Weights of a small multi-label image tagger: depths [3, 6, 3], 203450 training examples.
Rows from block 6, named by matrix and row number. Rows with one number belong to one channel. Each number is 128 + 24 x the weight over the matrix's rms, rounded and kept within 0 to 255. All counts start at 0. Numbers have three digits each.
# convs0: first 3x3 conv (model.blocks.6.convs.0.weight, 128x128x3x3), inputs 48-63, a 3x3 kernel for each
# convs1: second 3x3 conv (model.blocks.6.convs.1.weight, 128x128x3x3, transposed), outputs 48-63, a 3x3 kernel for each
convs0.48:123123146113113134106108126140169167148191173132153142137141141136145148157165157135158163136160160133147154141135150151169164158156157127146138137152144140153147151141156113106153082075132142142164146136158130130137137126125158143129146125112125116123124121138148132134157124125166145127150137128138149134135146147123121128131137145145140135151136123136143164159176173136143135133124121151155143144159168128125135144151155171141130
convs0.49:100107115113141142125141159129146147121134123132126118079130147077121165081128182111133138113129128111119135158140163111142131099147114080103121091120150100146187111107148130078151126096143138113137080047109107105143167162135155115099200156152151160120131115124131128126103127127109150167154192162093113096110162191097094174105092118105117118138146112110085100114138139108131120139126137179120090127097087135158160146136137141134113
convs0.50:134138099135143116131134126140128134128120149122115141138115108123106113100091120129119149114108152125128153098094119088069092096057082105095088100114103103102105130094083168121088152145097135129120095081099121124143104138148117134137166180138138144171157157161151130145114156124121099138134092117114117137088101133098074100130105080103102122076102143106090111116089129126108138123127143120120129122109101103103116120085113139101118
convs0.51:129117131116105112114116127131156164132154144122119135115144162112154174133171176112139141129152140119130130160173161152170173152143141161168152156163155149172159146142135116109148105087141107095118123118131135147143144141147157139132151117096122112116123126137149133116154125127162169149148145130151146140162168165153142155137138157159143144166142119128129155141159143134135111132119130142127134153155166149151157132152160134116113
convs0.52:147146126133134117131133131155158165166146168134121155146140154126136159110131150129136148133146151144153159158158134156137113112081094145157150145161158157166164109130126113133146109125141119123139113132150121132132118130145119142161137161174129137134113123119132128130156154145151137123138128140143162137134150151128140169131153159152159147157152145189185174154147134171171176121124124135143149160180171172176149154147124131112108
convs0.53:117132114112130122104114117142125125127106121123108123134112109122091104116096115140124129129111130136134151088091083088076040095065066097093066094111091085089088127089091149112093133135104130132140105087111124117136103122126117137142166197176144136139155135133149136128127134137130098114141106106112105115092094123097081103119109083099105108078101127104081076103077100127108125116119136128123119131126113104094108112074090136106113
convs0.54:129121136115106116112114126135158164131152144123120136114144163112153175137173178113140142130151141121132131165175160156170170158149145158165153154161156148171158144139132114105142106089139107096117125117130134142142139135140152134128150116095120109112123125136151136117155127129166168149154149135152146145161166164153140151139139153160142142166139117132132157142156140134131108130115128141124133157155163152151159132150159136118117
convs0.55:135119123124113113119122132134159165129150141118116136110144165109152180129171184109140143129153140115125123157170163149162167154138140159172155153166163142173166146145140104104146097080134095093123118122132137149143145144151156136130149115095116109114113117127141128106144120127156161143143139123158153141168175170142141158131138158161146143169143112124128152147164142128127099138131145142126139157156172150153159135152159137117116
convs0.56:152134125147137082151133071099128155145130141088098120104147168095134141085104106143143136137150150127146124108142131140137127125130158152147157139156147092085067087148149120127138141137114084110156105163153147154134143153154161168153151160120120131144140152140136147124053120101126162140119141132147170144074127117072081081146152191131153174055067113107126143125143163101106123136094112142148133093157115131129130132128147143128143
convs0.57:134127142117108117113111119126153153139160147130129144134148159127158173147183186116141140130152141126137134169167149160173167163150148164167153159164156157173161136138137105103143087075134115108122132127135138145144153145145164146137153125110120111113123129140149131120160124126168164149157151143162155143168171169163153157146146157160145145166142126132134159144162149138146129138119123151131133151153157157156157134158160141129126
convs0.58:115128109115129119113118115143126127129107128121107128136115112122093105116099116142125129134114130142138153090091082097079045096067072094096074090113097079092092126091102148114103134135111129133145104096122129130145107129128128153148181211184139128136149126130146125123115126143119095120136103111115109113094097122102083102120113087102106107082100121103081076098076097125108123117121140135129124137131120101099114103078096127104118
convs0.59:145128131131116111124119119127155157141159149131129147133148162123154178137178192111140145125149143119132132164166153158167162158136137162168155154166166147172169141147142102104146077065129112110128129132140138150149157153147162143134151126109125112117121124138141124118155119127160154144142132122169160139175177168164160163137144162159149151169152131126127152147164145137144123149132131149127130145146160154152153139155157140123120
convs0.60:131123138116108117113114127134158164131155146123122140117145164114156177140176181114141141131153140122133131165173158156170172158149147161168155156164158152176162144142134111106144100085139107097117127118130134143142144137141156137130151116097118109112120123135149133117153124127165167149154150138154147143164168166155144153141142156162144143169141118134135159142158142134134111132119131143126136155154164152152159131153160137122120
convs0.61:078093101101087091123104089160143148150128138133132127136136137134123136141135149177144126161125117160139137123118086137117084124114094090120105096149136079112099136098122158117118154146129142136141127115138163155158121138139172195184186204188135111096129089082128098086099118154114128138137147153123116102122124118132112110137132135128141152124134144122097086094075082132108098122104110147123106143136117128137152115114127131123128
convs0.62:128139144129131137136134134132137131139131131131127132163153120163149120150147136173167157174172162173175154142171156159197166147175152159152159169165169159162165159147125130140113129137110154153154142144131142155132114118117110116132131143152118117122136135141134124130144165162146176151136166141130119124147132139159160148134135137137150154165177180139164154150157128132138112118119110136136115150154145117138128156160137149148135
convs0.63:129119133115105112112115124134157165131150143121116133112143163110152173132169174113140143130150139120131130163177161157172170155144142158164149155160150147168152145139128116108142108092141107096119122116129136144142136135141151133127148114093124112116126129139152136116157130130167170150151146129150142141160162161152139150137135148159140138166138116129127154143154139137132109127113127138121129156154161150149157133149158134112113
convs0.64:135127140118110118112113124133160164132156147125125141118144165113153178139176184112140142129152140122133132164170154157168166159147145160167154154163159149175163144144137107103143096079136107097120126118132134141143145138139157134126149114095120109110120121133147132116155125127169167147154151135154148142163169166155145155138141156162146146173146122130133159142160141134135112136120130144122131153150158155153159135154160138124122
convs0.65:097140168097137154093138159158141132146148113121113116088106092081126118089146129131128132149146135148144103152153123165154128154138125130115107146127091167163114142129098122152121088129151147108128096078115087093091110122142132138146115111141127133126136149133128155133158136104168174110184195143096083117113138102095164174091114110140142110164154098088112104125125072149164154085104131089098123087051115148165132152178132150161152
convs0.66:131126140115112124109114133137162166125152145121122140116146166112154180141177185112141141130154140122133130163169158153164165160152150156168155150164161146178166142142139104099143099079136103096119124116129131138139139131136151130125151115098114107108116119129148134114152124128166166147159155140153150145160170170144137155138141154162145142170141114134137158142160141130129104132121136141120137156150161155154163133153162139127124
convs0.67:139134145121118124110114127133159159132153149128128151129148165119158179149187191112143143126152137125137132166164148157164160168150151161171156152169162153182166133141137090097142077066135105105124126125130130139138145136132156134126151120104116103106117121130151134120156119121168156137160152142167157142167172171152148160147152157169151142176142117135140160146161142133136121134119128143121137151144158160155156132151157143135134
convs0.68:129123139114109121109113133132159163127156144125126141120144161114154177139177183110139140130155140122134132161167156151168172157152150162170151153167159152183169145147140108105150096075140109095117124114127129143139150139143159138131152115098116109111117121133147132117152120124161169145155155142149144137161173170150142158137140158162146145174147117131134156139162144130138114136122135146123135150148161155157163132159165135129123
convs0.69:129125145112106119109110125130156159134155145128124138123145160119157174143179180117140141131151140127138137168175155160177173161155150161166151156163154154175158141138133113105144101084141114100117125114128133140141144138141158140131151120100122112112125129139152135120161128128169170151158156145152144143160163165157141152143142153160143144166141122133134159140158146135139120129111121144124129153152156153153158130154160136124119
convs1.48:134131133143133118138123081129129137093093126077082120117123107131169142120165135126116091144131076135122073140135113122135116119111106103115129132151154139139139117115130114093091118124120133128105135148127105127131112133135108101101118101077114120105140159134129152126122128128111130120104129123147145142122134145106135144110120140125136173125138162139122127130134136132153152107104105114125113108113110139124107139137115144151124
convs1.49:102131167126126133138120117193104098129089096124094107173146123174139086146121120139121105156132108145136107061075132070110134074094165101154118129149107124128092142120148136107117158161135147133126120148156118146144153177150125098083131119131100126103133139130115113091111141133152186143156186151082095122118137164070129126096145134124163141138155155084097137138140154160173194120101128130115121092104095109141158100086112131115084
convs1.50:128132134125127139126137153131118118155129116146147147121114100112111083118117085152156154147142151159158161150171178138156172168172168123105102108104114072082087127139131114133168104114145100108166107112155163168173103097114123137158110123143118119116084091096093088085155147133108094112106071096140145155179130112197124095157120097139097093123102103131141123138113102135103086129098107132095097135149115129154155115110141108100125
convs1.51:125125140134122098139115045117115126109102125058088107130134116139169137134206164120125095134140079125129080129113117122128121096089108093118142132159166140133138123093090138109068141134111141128101136138112103120121113135148105089083143130111098110094139149123138165122093110099125145127129156134109110108111131135087129130108125135126144165126147161117097106112131131118153154095123123090139132089111121121094084129118088142134094
convs1.52:122116135131113129138126141164137106136096090121118108132125098148148105125125116124110114132117101151130107132106097122098101121114112147159163137138149141132153136140152135126132140148137137131123121123120124126126143145140166162143165148125103098096114105097109107101142142157130134148133133137143138122130147147116143139107122120118127111129137117128125119135135128123121116137138117138135103121128095121114123140156143147161146
convs1.53:128131131127130133134137141116098109132088111131121136118102103114085086119092086124133141116115136124130147163168171167162169191177171101096080108115099084096079130151153121146171113119135094117159106120155151162155088092105124143167104129151121117127080087112076081098144133130098098116083082093151149149163123108158111088145113090125095091105096099152156143139117110132101088104096107122095115152146142144169149108116145095100125
convs1.54:125126139134124101138115041117116125109099121054084104129133114138165136132192160119123097133140085124128080133118119121127121094084107095116140134159164143134135123093085137111061139133110140129103135138115104121124112134147104090081142130109101111096141154125138162123093111101125145130129154135109110107109130135086127131109124135126144167127146161116098104112130130118152154093121122088136130088107118123098082130120090142134095
convs1.55:123124141132119092138111029120114121112098120063087104134137115140166127134198154118125094132141069123125070128104112110117118093086108095121146135163164142135139121089089135107068139131110144131104135137109102119117115137150107093083143134112098108092138144117137158117089105098125144127130155133101107109107131136083128130108125133126143165124143159114096106110132133117155157094120120092139130096115123119088084124112085138131093
convs1.56:069149175134140169159165161125138172172132166190127109109131170154142139176155144137140121150095095115115093140125148129115114133162145083143161154142148173176180147103107183137109158147103188172130203155089145106100158176126151105142155142143146143134141103140180178164149115165133133133151161139140139120142105135166177161151143160201151150206203198114085105127106159138151129117133189121130166105106154101103110163155135152157138
convs1.57:124125133134126099139119035125126128121107122069081105130139119133166141126181155112112083130130067122121070129121118115126121097090110097114133132147156135128128128110109137115075137131109138126100134138112100114116094113124094097093133138122106116098141156125133155117096115102123145128126150132130117113119132133100128128111121133125141167121139160128110113116133133119151154099117114103145132096118124130110084137127097139129094
convs1.58:130134135128132138137140146124106104138092104140125131118110111111090092115096092121129135114111126121126141162166166168161165195180171092094083104116105079098083127149161119141179111116140091112156104114150149157155089093104125145165104128149125118121086083100083084093143130129100095114082081095151147151163123111154110092145115093125098092104095097155157149140116111130100089107099106129102113163158144144167156107113138094097121
convs1.59:123123132134121089139116021126123122124105118079087107128138113130154115125177139115115084132132055125122067123106112105116119100095114099121139131147152135125127128112120136115088136129111139128099131137108096111111098116127097096089133138120108116097138144115134152114096110104123142125131151130131114116117130132100125126108120132124139164119136156131110116116133133119152154103117113107148131102126127128103089131118092136126092
convs1.60:125125138134124100138115038118118125109101121054084103129134116137168139130193159117121094132139081122127074133117118120124119092082106095116140134161165141134135123095087136111062139133110141129103135138115102118121112133146104092082142133111102112096142157125137160120093112101126146129129154135110111107109131135087128130109123134125143167125144160117099105112131132118152155093120121090138130090109119124099080132121090142133094
convs1.61:148151168149152167159159169139124095134100076147122094101127133100110118095103112119116133102099115118114127161148158152139149160145148113115119116117127104100114103133180103128183104110167077091144097101144142147166149155163167178185139148158142124131105090116119105123132118141106097137109106140150150147134118119106097102126114121131120127147135151132138141119110115106091088141115120162119110199166129144156173102104132090089108
convs1.62:146134150147126147136124146136122111140093098149117120093107111123145152125133136162146137145120113138113114126120132100082104113100100120122140135128145125126130118117121122120115139136139120092103144117142125114140137153156121126125117121104115100109128115135124112140113093116114090136105095136118130121112136135106132133141147157161151148147135135112122140129139150132141156124099108150116125148141139124142159136146150141139130
convs1.63:127126139135124100140116051117115124111099123059087107129131113139162136134196164121127100134142090125130088133116119124130123099090107096116141137157166144133136124093080138114064141135113141130101135139115105122127112135148106089079142129110100109095141152126140165126093109100125145130130154137111110106109129135084126130111124136129145169130147163118098102111129130118151153094124123090137130090107119123096083129118090144136096
convs1.64:125125137133123098137112029119116122110098118056082102129133114136161130130182152116120092132138071122124065130114116110119118090081107096115139135157159142130131123095087136112065138133111143130103135139114101117120110131144103089080141133113103113098142157127136157121092110103126146130130153134114112109107131135083126129108122134126143169125143160118100107112132132118153155092118119092137130092109120124098079131121093141133096
convs1.65:149125118149152116145131103154135109092094125078073096149093113133124141117102117135141123128139126134122123113114134117129156128124109130110105139121110114101078142114058135143094128168152158135132120091134143106133135153153135126128187155129111119148131159152112136132099139180129148187120149143127146128106128142184185164125113128168142151199182143083114131075165169122170180117126132106109113091081080133138142156159145180183152
convs1.66:124124139132121097137109023118116122110098116054082099131137117140172137131185153115120093130139077121124063134117117111115116086072103096116141135163162143136134120089084135108055138132109142130104135138115102119121112134148103087079141130108101112098142155125134154118092113103125148130128154134106111108107131136082127130107123133125142167123141159113098106111132132118155158089116119092134128093108118125099080131121091140132094
convs1.67:124123134133122094138111013126125122122102113069078097129138118133162133124163140110114087127135067118120050138120116108105114087071104098114136136152157143133128126106103134113060136132108140129103132139111097111115101121132099093085137136119108119101146156124132148111093114103124147132128151134120114110111130134086122127108116131124135168120133155124106110113134134116153157097115114109145128103119122133110083136124097136127095
convs1.68:123123137133121093137111033118117125107102121057085100131137120138178143131190158115119088133139071121125065128114114112119116086074102091114140132157163137131134120089088136106060139134110144129102136138113101117117110131144102082081144133112099112096145159128133157116092116102127150128127154132109112109111135137084129129106123130125144165122144157115099109113136134120157159089116118094139132091110120124100083134124093142135094
convs1.69:125125136134125100139115042120120127113104124060085106128135117135168144129185161117120093133137081123127080132122121121128122092085106094114137135154163140133134125099088137112061139134110139127102135138116103119124106129141101090086140130114103114098143160130136160122095115103125148131127153136117114108113131135088127129109122134126143167126146161121103108114132131119152154096121121098140133091109121127104082135125094143134095