{"translate": 0.06, "activation": "mish", "stem": "single", "batch_size": 128}
Rows from block 6, named by matrix and row number. Rows with one number belong to one channel. Each number is 50 + 15 x the weight over its row's rms, rounded and kept within 0 to 99. All counts start at 0.
# convs0: first 3x3 conv (model.blocks.6.convs.0.weight, 128x128x3x3), inputs 0-15, a 3x3 kernel for each
# convs1: second 3x3 conv (model.blocks.6.convs.1.weight, 128x128x3x3, transposed), outputs 0-15, a 3x3 kernel for each
convs0.76:54 45 38 53 46 46 57 52 66 49 38 33 39 25 39 53 40 56 52 59 48 67 84 72 53 65 57 46 53 55 33 39 59 53 44 49 60 55 45 63 66 55 65 58 60 59 61 53 62 62 54 57 55 49 53 50 54 45 36 42 48 38 42 53 44 43 49 53 49 43 55 66 63 52 53 70 48 50 62 58 53 45 44 56 45 44 60 51 58 68 66 54 34 78 76 51 77 82 71 36 60 68 42 67 69 42 65 71 53 57 64 90 88 65 49 65 57 62 56 45 55 55 52 55 57 61 58 70 69 26 32 67 38 16 42 42 49 65 44 46 56 55 47 62
convs1.76:63 63 61 48 44 54 55 66 73 36 25 32 39 31 32 50 51 43 54 45 52 41 29 44 52 44 55 49 42 49 50 40 39 54 39 25 31 12 27 38 35 31 50 55 45 47 58 51 44 60 51 25 40 39 51 37 30 41 28 26 42 31 33 33 34 46 75 54 45 76 40 39 38 44 36 46 49 38 41 37 31 38 49 57 31 21 49 45 45 53 38 45 55 00 39 60 19 45 57 75 58 58 62 46 38 56 40 36 50 67 64 50 50 49 68 59 69 43 56 54 52 59 68 45 57 60 68 48 51 52 30 37 71 53 52 46 45 53 42 48 64 57 73 85
convs0.77:53 43 36 51 43 43 56 50 65 50 42 36 41 26 39 53 40 57 52 57 46 68 84 71 55 67 57 49 55 54 34 37 56 51 39 44 61 59 49 62 67 55 63 58 59 59 61 55 61 63 56 56 55 49 52 50 54 43 34 40 48 36 39 54 44 44 51 54 49 45 57 68 61 53 55 70 49 52 61 59 54 52 49 59 52 49 63 57 62 71 64 54 37 78 74 49 80 85 72 38 60 68 43 66 71 42 66 72 52 51 60 88 86 64 48 68 58 64 57 45 56 57 55 57 61 65 59 69 67 25 28 64 34 10 39 45 52 66 43 45 57 58 51 62
convs1.77:63 62 60 49 45 55 57 68 74 35 23 32 41 33 32 50 51 42 53 43 52 39 27 45 54 46 57 49 41 49 49 38 36 54 39 25 32 15 29 39 35 30 51 56 45 45 55 49 43 59 51 24 39 38 50 37 29 40 30 24 41 28 29 34 35 44 77 54 44 72 39 39 37 45 36 44 47 34 41 36 30 36 47 56 32 20 48 45 47 54 38 45 55 00 38 59 23 45 57 71 56 57 61 45 38 55 41 37 49 64 62 50 49 46 68 60 69 43 55 54 53 61 69 45 59 60 67 46 50 49 29 37 71 54 53 44 43 52 42 46 63 56 71 84
convs0.78:58 48 39 57 48 44 58 52 63 49 41 40 44 33 47 59 47 62 51 59 51 67 84 75 55 69 61 46 52 54 36 37 57 49 39 46 60 56 45 66 69 57 69 62 61 50 50 47 57 55 54 65 59 52 51 47 46 41 29 31 39 28 29 48 40 42 46 48 46 41 53 65 65 50 54 71 50 54 67 64 61 42 39 51 41 37 54 52 57 66 66 54 33 78 72 46 81 80 66 37 63 71 42 65 68 46 65 68 54 54 60 91 88 71 51 72 64 69 64 52 61 63 59 59 64 64 66 74 65 36 34 63 42 17 42 43 52 65 43 48 56 52 44 58
convs1.78:64 63 60 53 50 56 62 74 79 33 24 33 39 32 30 48 47 39 53 45 52 40 29 45 52 46 55 48 42 49 50 40 37 54 39 20 33 15 24 42 39 31 54 57 45 52 61 53 44 58 52 23 37 39 57 44 35 45 37 33 45 34 34 38 38 47 74 55 46 77 44 43 38 47 32 47 50 34 43 39 31 37 47 55 30 17 45 43 43 50 37 44 54 00 39 59 19 45 58 81 58 57 63 46 38 55 43 37 51 67 63 51 51 46 69 60 67 44 57 52 55 70 71 49 65 64 73 50 54 54 32 40 75 54 55 45 46 52 42 50 64 56 74 88
convs0.79:57 57 66 45 39 49 47 38 29 55 54 28 39 50 29 61 57 47 55 48 37 47 43 54 36 60 67 42 47 36 43 40 40 41 25 31 50 69 46 55 66 37 52 58 46 65 67 47 68 58 29 68 60 39 59 65 60 61 50 37 55 39 13 17 35 34 22 65 75 31 85 90 43 67 55 51 53 27 51 53 22 60 45 45 53 30 41 42 42 54 53 44 56 70 84 78 78 83 83 64 74 47 52 66 69 30 60 62 16 40 59 44 80 97 43 66 60 35 39 36 19 53 67 29 69 71 22 70 57 57 61 72 44 44 74 52 56 57 62 44 37 41 55 51
convs1.79:42 33 54 41 27 53 60 46 53 37 33 35 59 27 16 71 51 48 30 31 47 25 39 47 36 44 56 43 56 36 29 36 21 38 29 18 29 24 26 51 49 40 70 75 40 45 59 48 57 66 68 39 65 60 44 40 24 47 40 18 41 24 30 63 80 53 73 61 40 49 44 50 42 28 38 39 20 34 37 20 31 11 03 55 00 27 75 56 74 80 34 48 73 30 47 78 28 28 67 33 52 43 65 43 52 30 40 55 41 26 26 35 31 32 50 33 54 82 75 50 79 63 44 62 35 29 48 63 58 60 64 36 58 68 51 54 46 68 48 40 82 79 41 43
convs0.80:59 50 40 59 50 44 58 51 59 49 40 42 46 35 49 64 50 62 52 60 53 67 84 77 56 70 65 43 49 55 37 38 60 48 41 48 59 55 45 68 68 58 73 63 63 46 42 42 59 52 50 71 62 52 53 47 45 41 29 29 37 27 28 44 38 41 41 46 48 36 50 66 69 50 53 73 50 55 71 65 64 40 35 50 34 30 50 50 54 64 66 53 27 77 69 43 78 76 63 31 61 71 38 62 66 46 63 66 54 56 62 92 92 74 50 71 63 69 66 51 64 66 58 58 64 59 67 73 66 43 35 62 48 22 41 44 52 65 46 53 54 49 39 54
convs1.80:65 64 60 55 52 55 65 79 81 31 24 33 35 30 29 46 43 36 54 48 54 42 33 46 51 46 54 49 45 50 50 42 40 53 39 19 34 18 26 43 39 32 55 57 45 56 65 56 45 60 53 23 37 40 56 44 38 42 38 40 43 38 39 39 39 49 74 55 48 82 45 44 40 48 33 51 55 39 44 42 32 39 46 53 30 13 42 42 39 47 37 44 54 00 40 60 15 44 59 85 58 56 66 48 38 56 43 35 51 70 66 51 54 48 70 61 65 45 57 52 55 74 74 50 65 65 73 52 55 57 35 41 75 53 55 47 48 54 41 52 65 56 73 87
convs0.81:57 62 63 52 57 55 56 61 56 57 41 43 50 34 31 47 39 52 71 76 74 71 76 80 70 75 82 43 40 49 39 36 47 49 47 55 51 58 54 41 50 51 30 38 41 62 55 44 59 56 48 57 65 67 47 50 48 46 49 52 54 60 65 55 53 53 54 54 57 53 53 58 44 55 58 44 50 50 35 39 41 45 34 38 36 35 48 34 40 51 56 52 46 63 65 52 60 63 50 46 62 54 52 71 66 55 70 72 43 49 25 47 46 33 52 55 36 50 56 56 39 46 51 40 47 54 50 65 55 43 57 55 42 47 50 62 56 46 69 66 66 66 66 70
convs1.81:63 61 73 45 41 55 38 28 42 37 24 15 75 76 52 61 62 49 36 57 60 43 55 51 54 63 46 36 35 23 54 54 32 56 37 21 39 29 36 35 22 31 45 38 36 60 59 50 52 56 48 40 34 35 55 41 29 57 37 23 57 47 33 72 63 58 53 54 48 49 71 61 56 60 36 48 52 33 50 48 29 19 15 14 36 42 36 55 61 54 62 55 60 45 46 57 42 51 63 48 49 55 54 62 64 46 60 58 41 33 44 70 84 73 44 53 56 62 68 65 45 58 56 34 58 56 66 63 47 57 52 40 48 43 34 78 49 27 68 71 58 47 64 72
convs0.82:59 50 40 60 52 46 58 53 61 50 39 42 48 36 50 64 51 65 52 62 55 67 85 78 56 69 63 43 47 52 38 38 58 51 43 49 60 54 44 69 68 58 71 61 62 45 42 41 58 53 51 72 65 55 52 46 43 40 28 27 38 28 29 44 37 39 44 45 45 40 52 63 69 50 54 72 49 55 70 64 62 40 36 49 36 33 51 52 57 66 68 54 29 77 69 44 78 75 62 33 61 70 40 63 65 49 64 66 55 57 64 91 90 72 49 66 60 69 67 54 63 65 60 56 61 59 68 73 65 41 36 62 47 22 42 43 52 65 44 52 55 50 39 54
convs1.82:65 64 60 55 52 55 65 78 82 32 24 32 36 31 29 46 44 37 54 48 53 41 31 46 49 44 54 48 45 51 51 44 42 53 40 20 33 14 25 42 37 30 54 56 44 56 64 55 45 59 53 23 37 40 57 43 35 43 36 34 45 40 38 39 39 49 73 55 47 83 46 44 38 46 31 50 54 37 44 41 31 39 47 53 28 13 42 39 35 46 37 43 54 00 40 60 16 45 59 86 60 57 65 48 38 56 43 35 52 69 65 52 54 48 70 60 65 46 57 51 56 72 72 51 67 66 73 52 56 57 34 41 73 52 55 47 47 53 42 52 64 55 73 86
convs0.83:59 49 39 58 47 42 58 49 57 50 39 40 43 33 50 58 48 65 53 61 52 68 84 74 55 67 59 44 52 56 34 37 58 47 38 46 60 55 45 68 68 58 74 67 65 51 48 44 59 52 50 68 58 51 50 46 48 39 30 33 36 27 30 49 45 47 42 49 51 34 49 65 69 49 53 72 49 55 68 65 64 41 37 49 39 36 54 52 57 67 68 56 32 78 73 48 80 80 66 37 65 72 41 66 69 44 64 69 59 58 61 92 88 68 49 68 63 67 63 50 63 64 57 58 64 61 61 69 66 36 33 63 44 17 41 46 51 62 48 48 55 53 42 56
convs1.83:65 64 61 56 52 56 63 74 79 33 26 33 36 28 27 46 45 37 52 46 52 39 28 44 49 44 53 46 41 48 48 39 38 52 37 18 36 20 28 42 40 34 53 56 46 56 63 55 44 58 52 23 36 38 56 44 39 40 31 35 40 29 34 37 38 48 71 54 47 78 43 42 39 45 30 49 53 38 45 41 32 40 48 53 31 17 43 42 42 48 39 44 54 00 38 59 19 44 58 85 59 57 66 48 38 57 43 35 51 69 65 51 52 49 68 59 66 45 57 53 55 71 73 49 63 66 71 51 55 54 32 40 73 52 53 46 47 54 40 48 65 56 73 91
convs0.84:59 55 46 44 49 34 29 36 31 38 37 46 50 32 56 54 51 67 56 42 28 61 54 23 74 72 40 59 54 40 36 55 57 20 48 65 67 61 20 72 74 33 67 73 57 51 40 38 59 40 47 46 33 43 62 65 64 43 45 61 30 25 44 45 34 22 51 48 27 60 72 51 55 29 20 60 53 48 54 56 56 50 57 41 41 51 48 34 52 41 35 48 50 54 36 41 76 52 30 77 53 37 66 78 56 51 63 37 39 52 58 76 64 58 99 62 53 30 14 33 53 36 22 82 57 21 55 57 46 31 72 73 10 63 82 60 44 61 29 41 59 60 61 62
convs1.84:39 32 28 48 47 38 50 52 50 65 37 40 43 34 55 51 51 58 63 46 28 67 52 32 70 62 46 65 67 71 53 58 59 53 66 46 25 36 47 51 59 61 56 57 63 53 44 54 47 49 66 31 33 59 64 30 48 53 18 24 71 32 33 66 48 56 66 72 51 47 63 62 44 60 67 55 43 48 59 39 32 48 38 33 64 65 52 73 81 89 53 54 51 51 41 38 69 60 44 65 60 41 60 68 47 59 45 54 53 46 35 37 30 53 42 35 31 54 51 53 51 47 45 45 23 28 68 55 49 74 66 47 66 80 79 62 57 57 57 52 52 42 48 48
convs0.85:40 45 52 35 45 46 53 61 55 36 59 61 72 83 68 74 89 59 59 58 75 47 44 58 41 41 47 41 56 48 42 51 52 42 39 41 61 69 64 63 77 60 61 82 73 55 44 43 36 36 43 55 45 38 75 64 53 74 67 56 68 63 56 38 52 71 36 32 55 53 33 38 46 41 39 45 47 53 48 49 61 43 48 46 51 47 45 61 57 37 34 58 65 15 55 64 30 43 54 66 67 76 42 42 65 36 43 67 60 40 46 55 55 51 67 54 47 66 65 69 64 61 53 66 67 55 62 48 30 81 62 45 71 60 51 50 36 22 64 74 32 51 61 32
convs1.85:33 22 34 41 34 42 44 36 36 56 63 77 53 60 56 62 54 52 74 70 64 66 62 58 58 62 54 56 50 50 45 45 48 33 35 40 74 67 43 79 86 66 60 73 71 59 60 53 51 40 40 43 48 37 80 78 94 70 71 84 66 65 76 64 72 71 47 44 52 49 46 59 16 39 25 32 44 39 27 26 33 70 48 37 73 69 47 58 57 57 48 58 54 45 58 45 52 66 48 74 47 34 70 45 41 69 82 69 61 69 45 50 73 50 42 52 58 36 35 36 39 57 53 40 60 56 72 83 74 66 73 81 70 75 72 84 79 65 40 61 50 41 45 49
convs0.86:64 63 56 65 66 59 65 60 50 35 44 36 42 47 37 45 34 42 72 67 56 81 79 66 70 67 57 47 51 58 31 32 47 38 28 40 73 88 76 56 70 64 37 39 45 48 55 56 41 43 47 53 54 60 53 51 54 52 47 52 56 50 51 56 54 61 59 53 56 61 60 62 70 66 75 74 68 76 58 56 65 34 40 62 24 33 59 36 45 64 64 58 54 75 69 60 76 79 65 49 59 58 52 60 62 58 67 69 51 70 63 66 68 52 60 71 61 66 62 48 62 66 52 59 67 67 68 72 71 56 57 66 54 46 55 59 54 76 49 59 82 40 45 74
convs1.86:58 57 60 44 36 47 56 67 75 28 28 45 47 55 46 36 42 30 36 52 46 38 57 45 60 66 50 37 41 44 37 49 34 43 42 32 17 16 37 29 36 32 37 51 40 76 60 43 56 48 35 23 13 22 59 31 22 55 22 24 50 26 24 53 49 59 63 61 63 73 62 58 56 50 30 58 51 23 49 47 26 41 37 35 36 07 00 52 33 16 35 42 51 28 38 58 44 51 65 65 71 56 54 68 56 41 60 51 49 60 72 56 65 83 49 63 77 67 72 73 57 56 63 56 60 71 96 82 68 87 74 56 82 67 60 49 31 28 54 54 52 47 44 57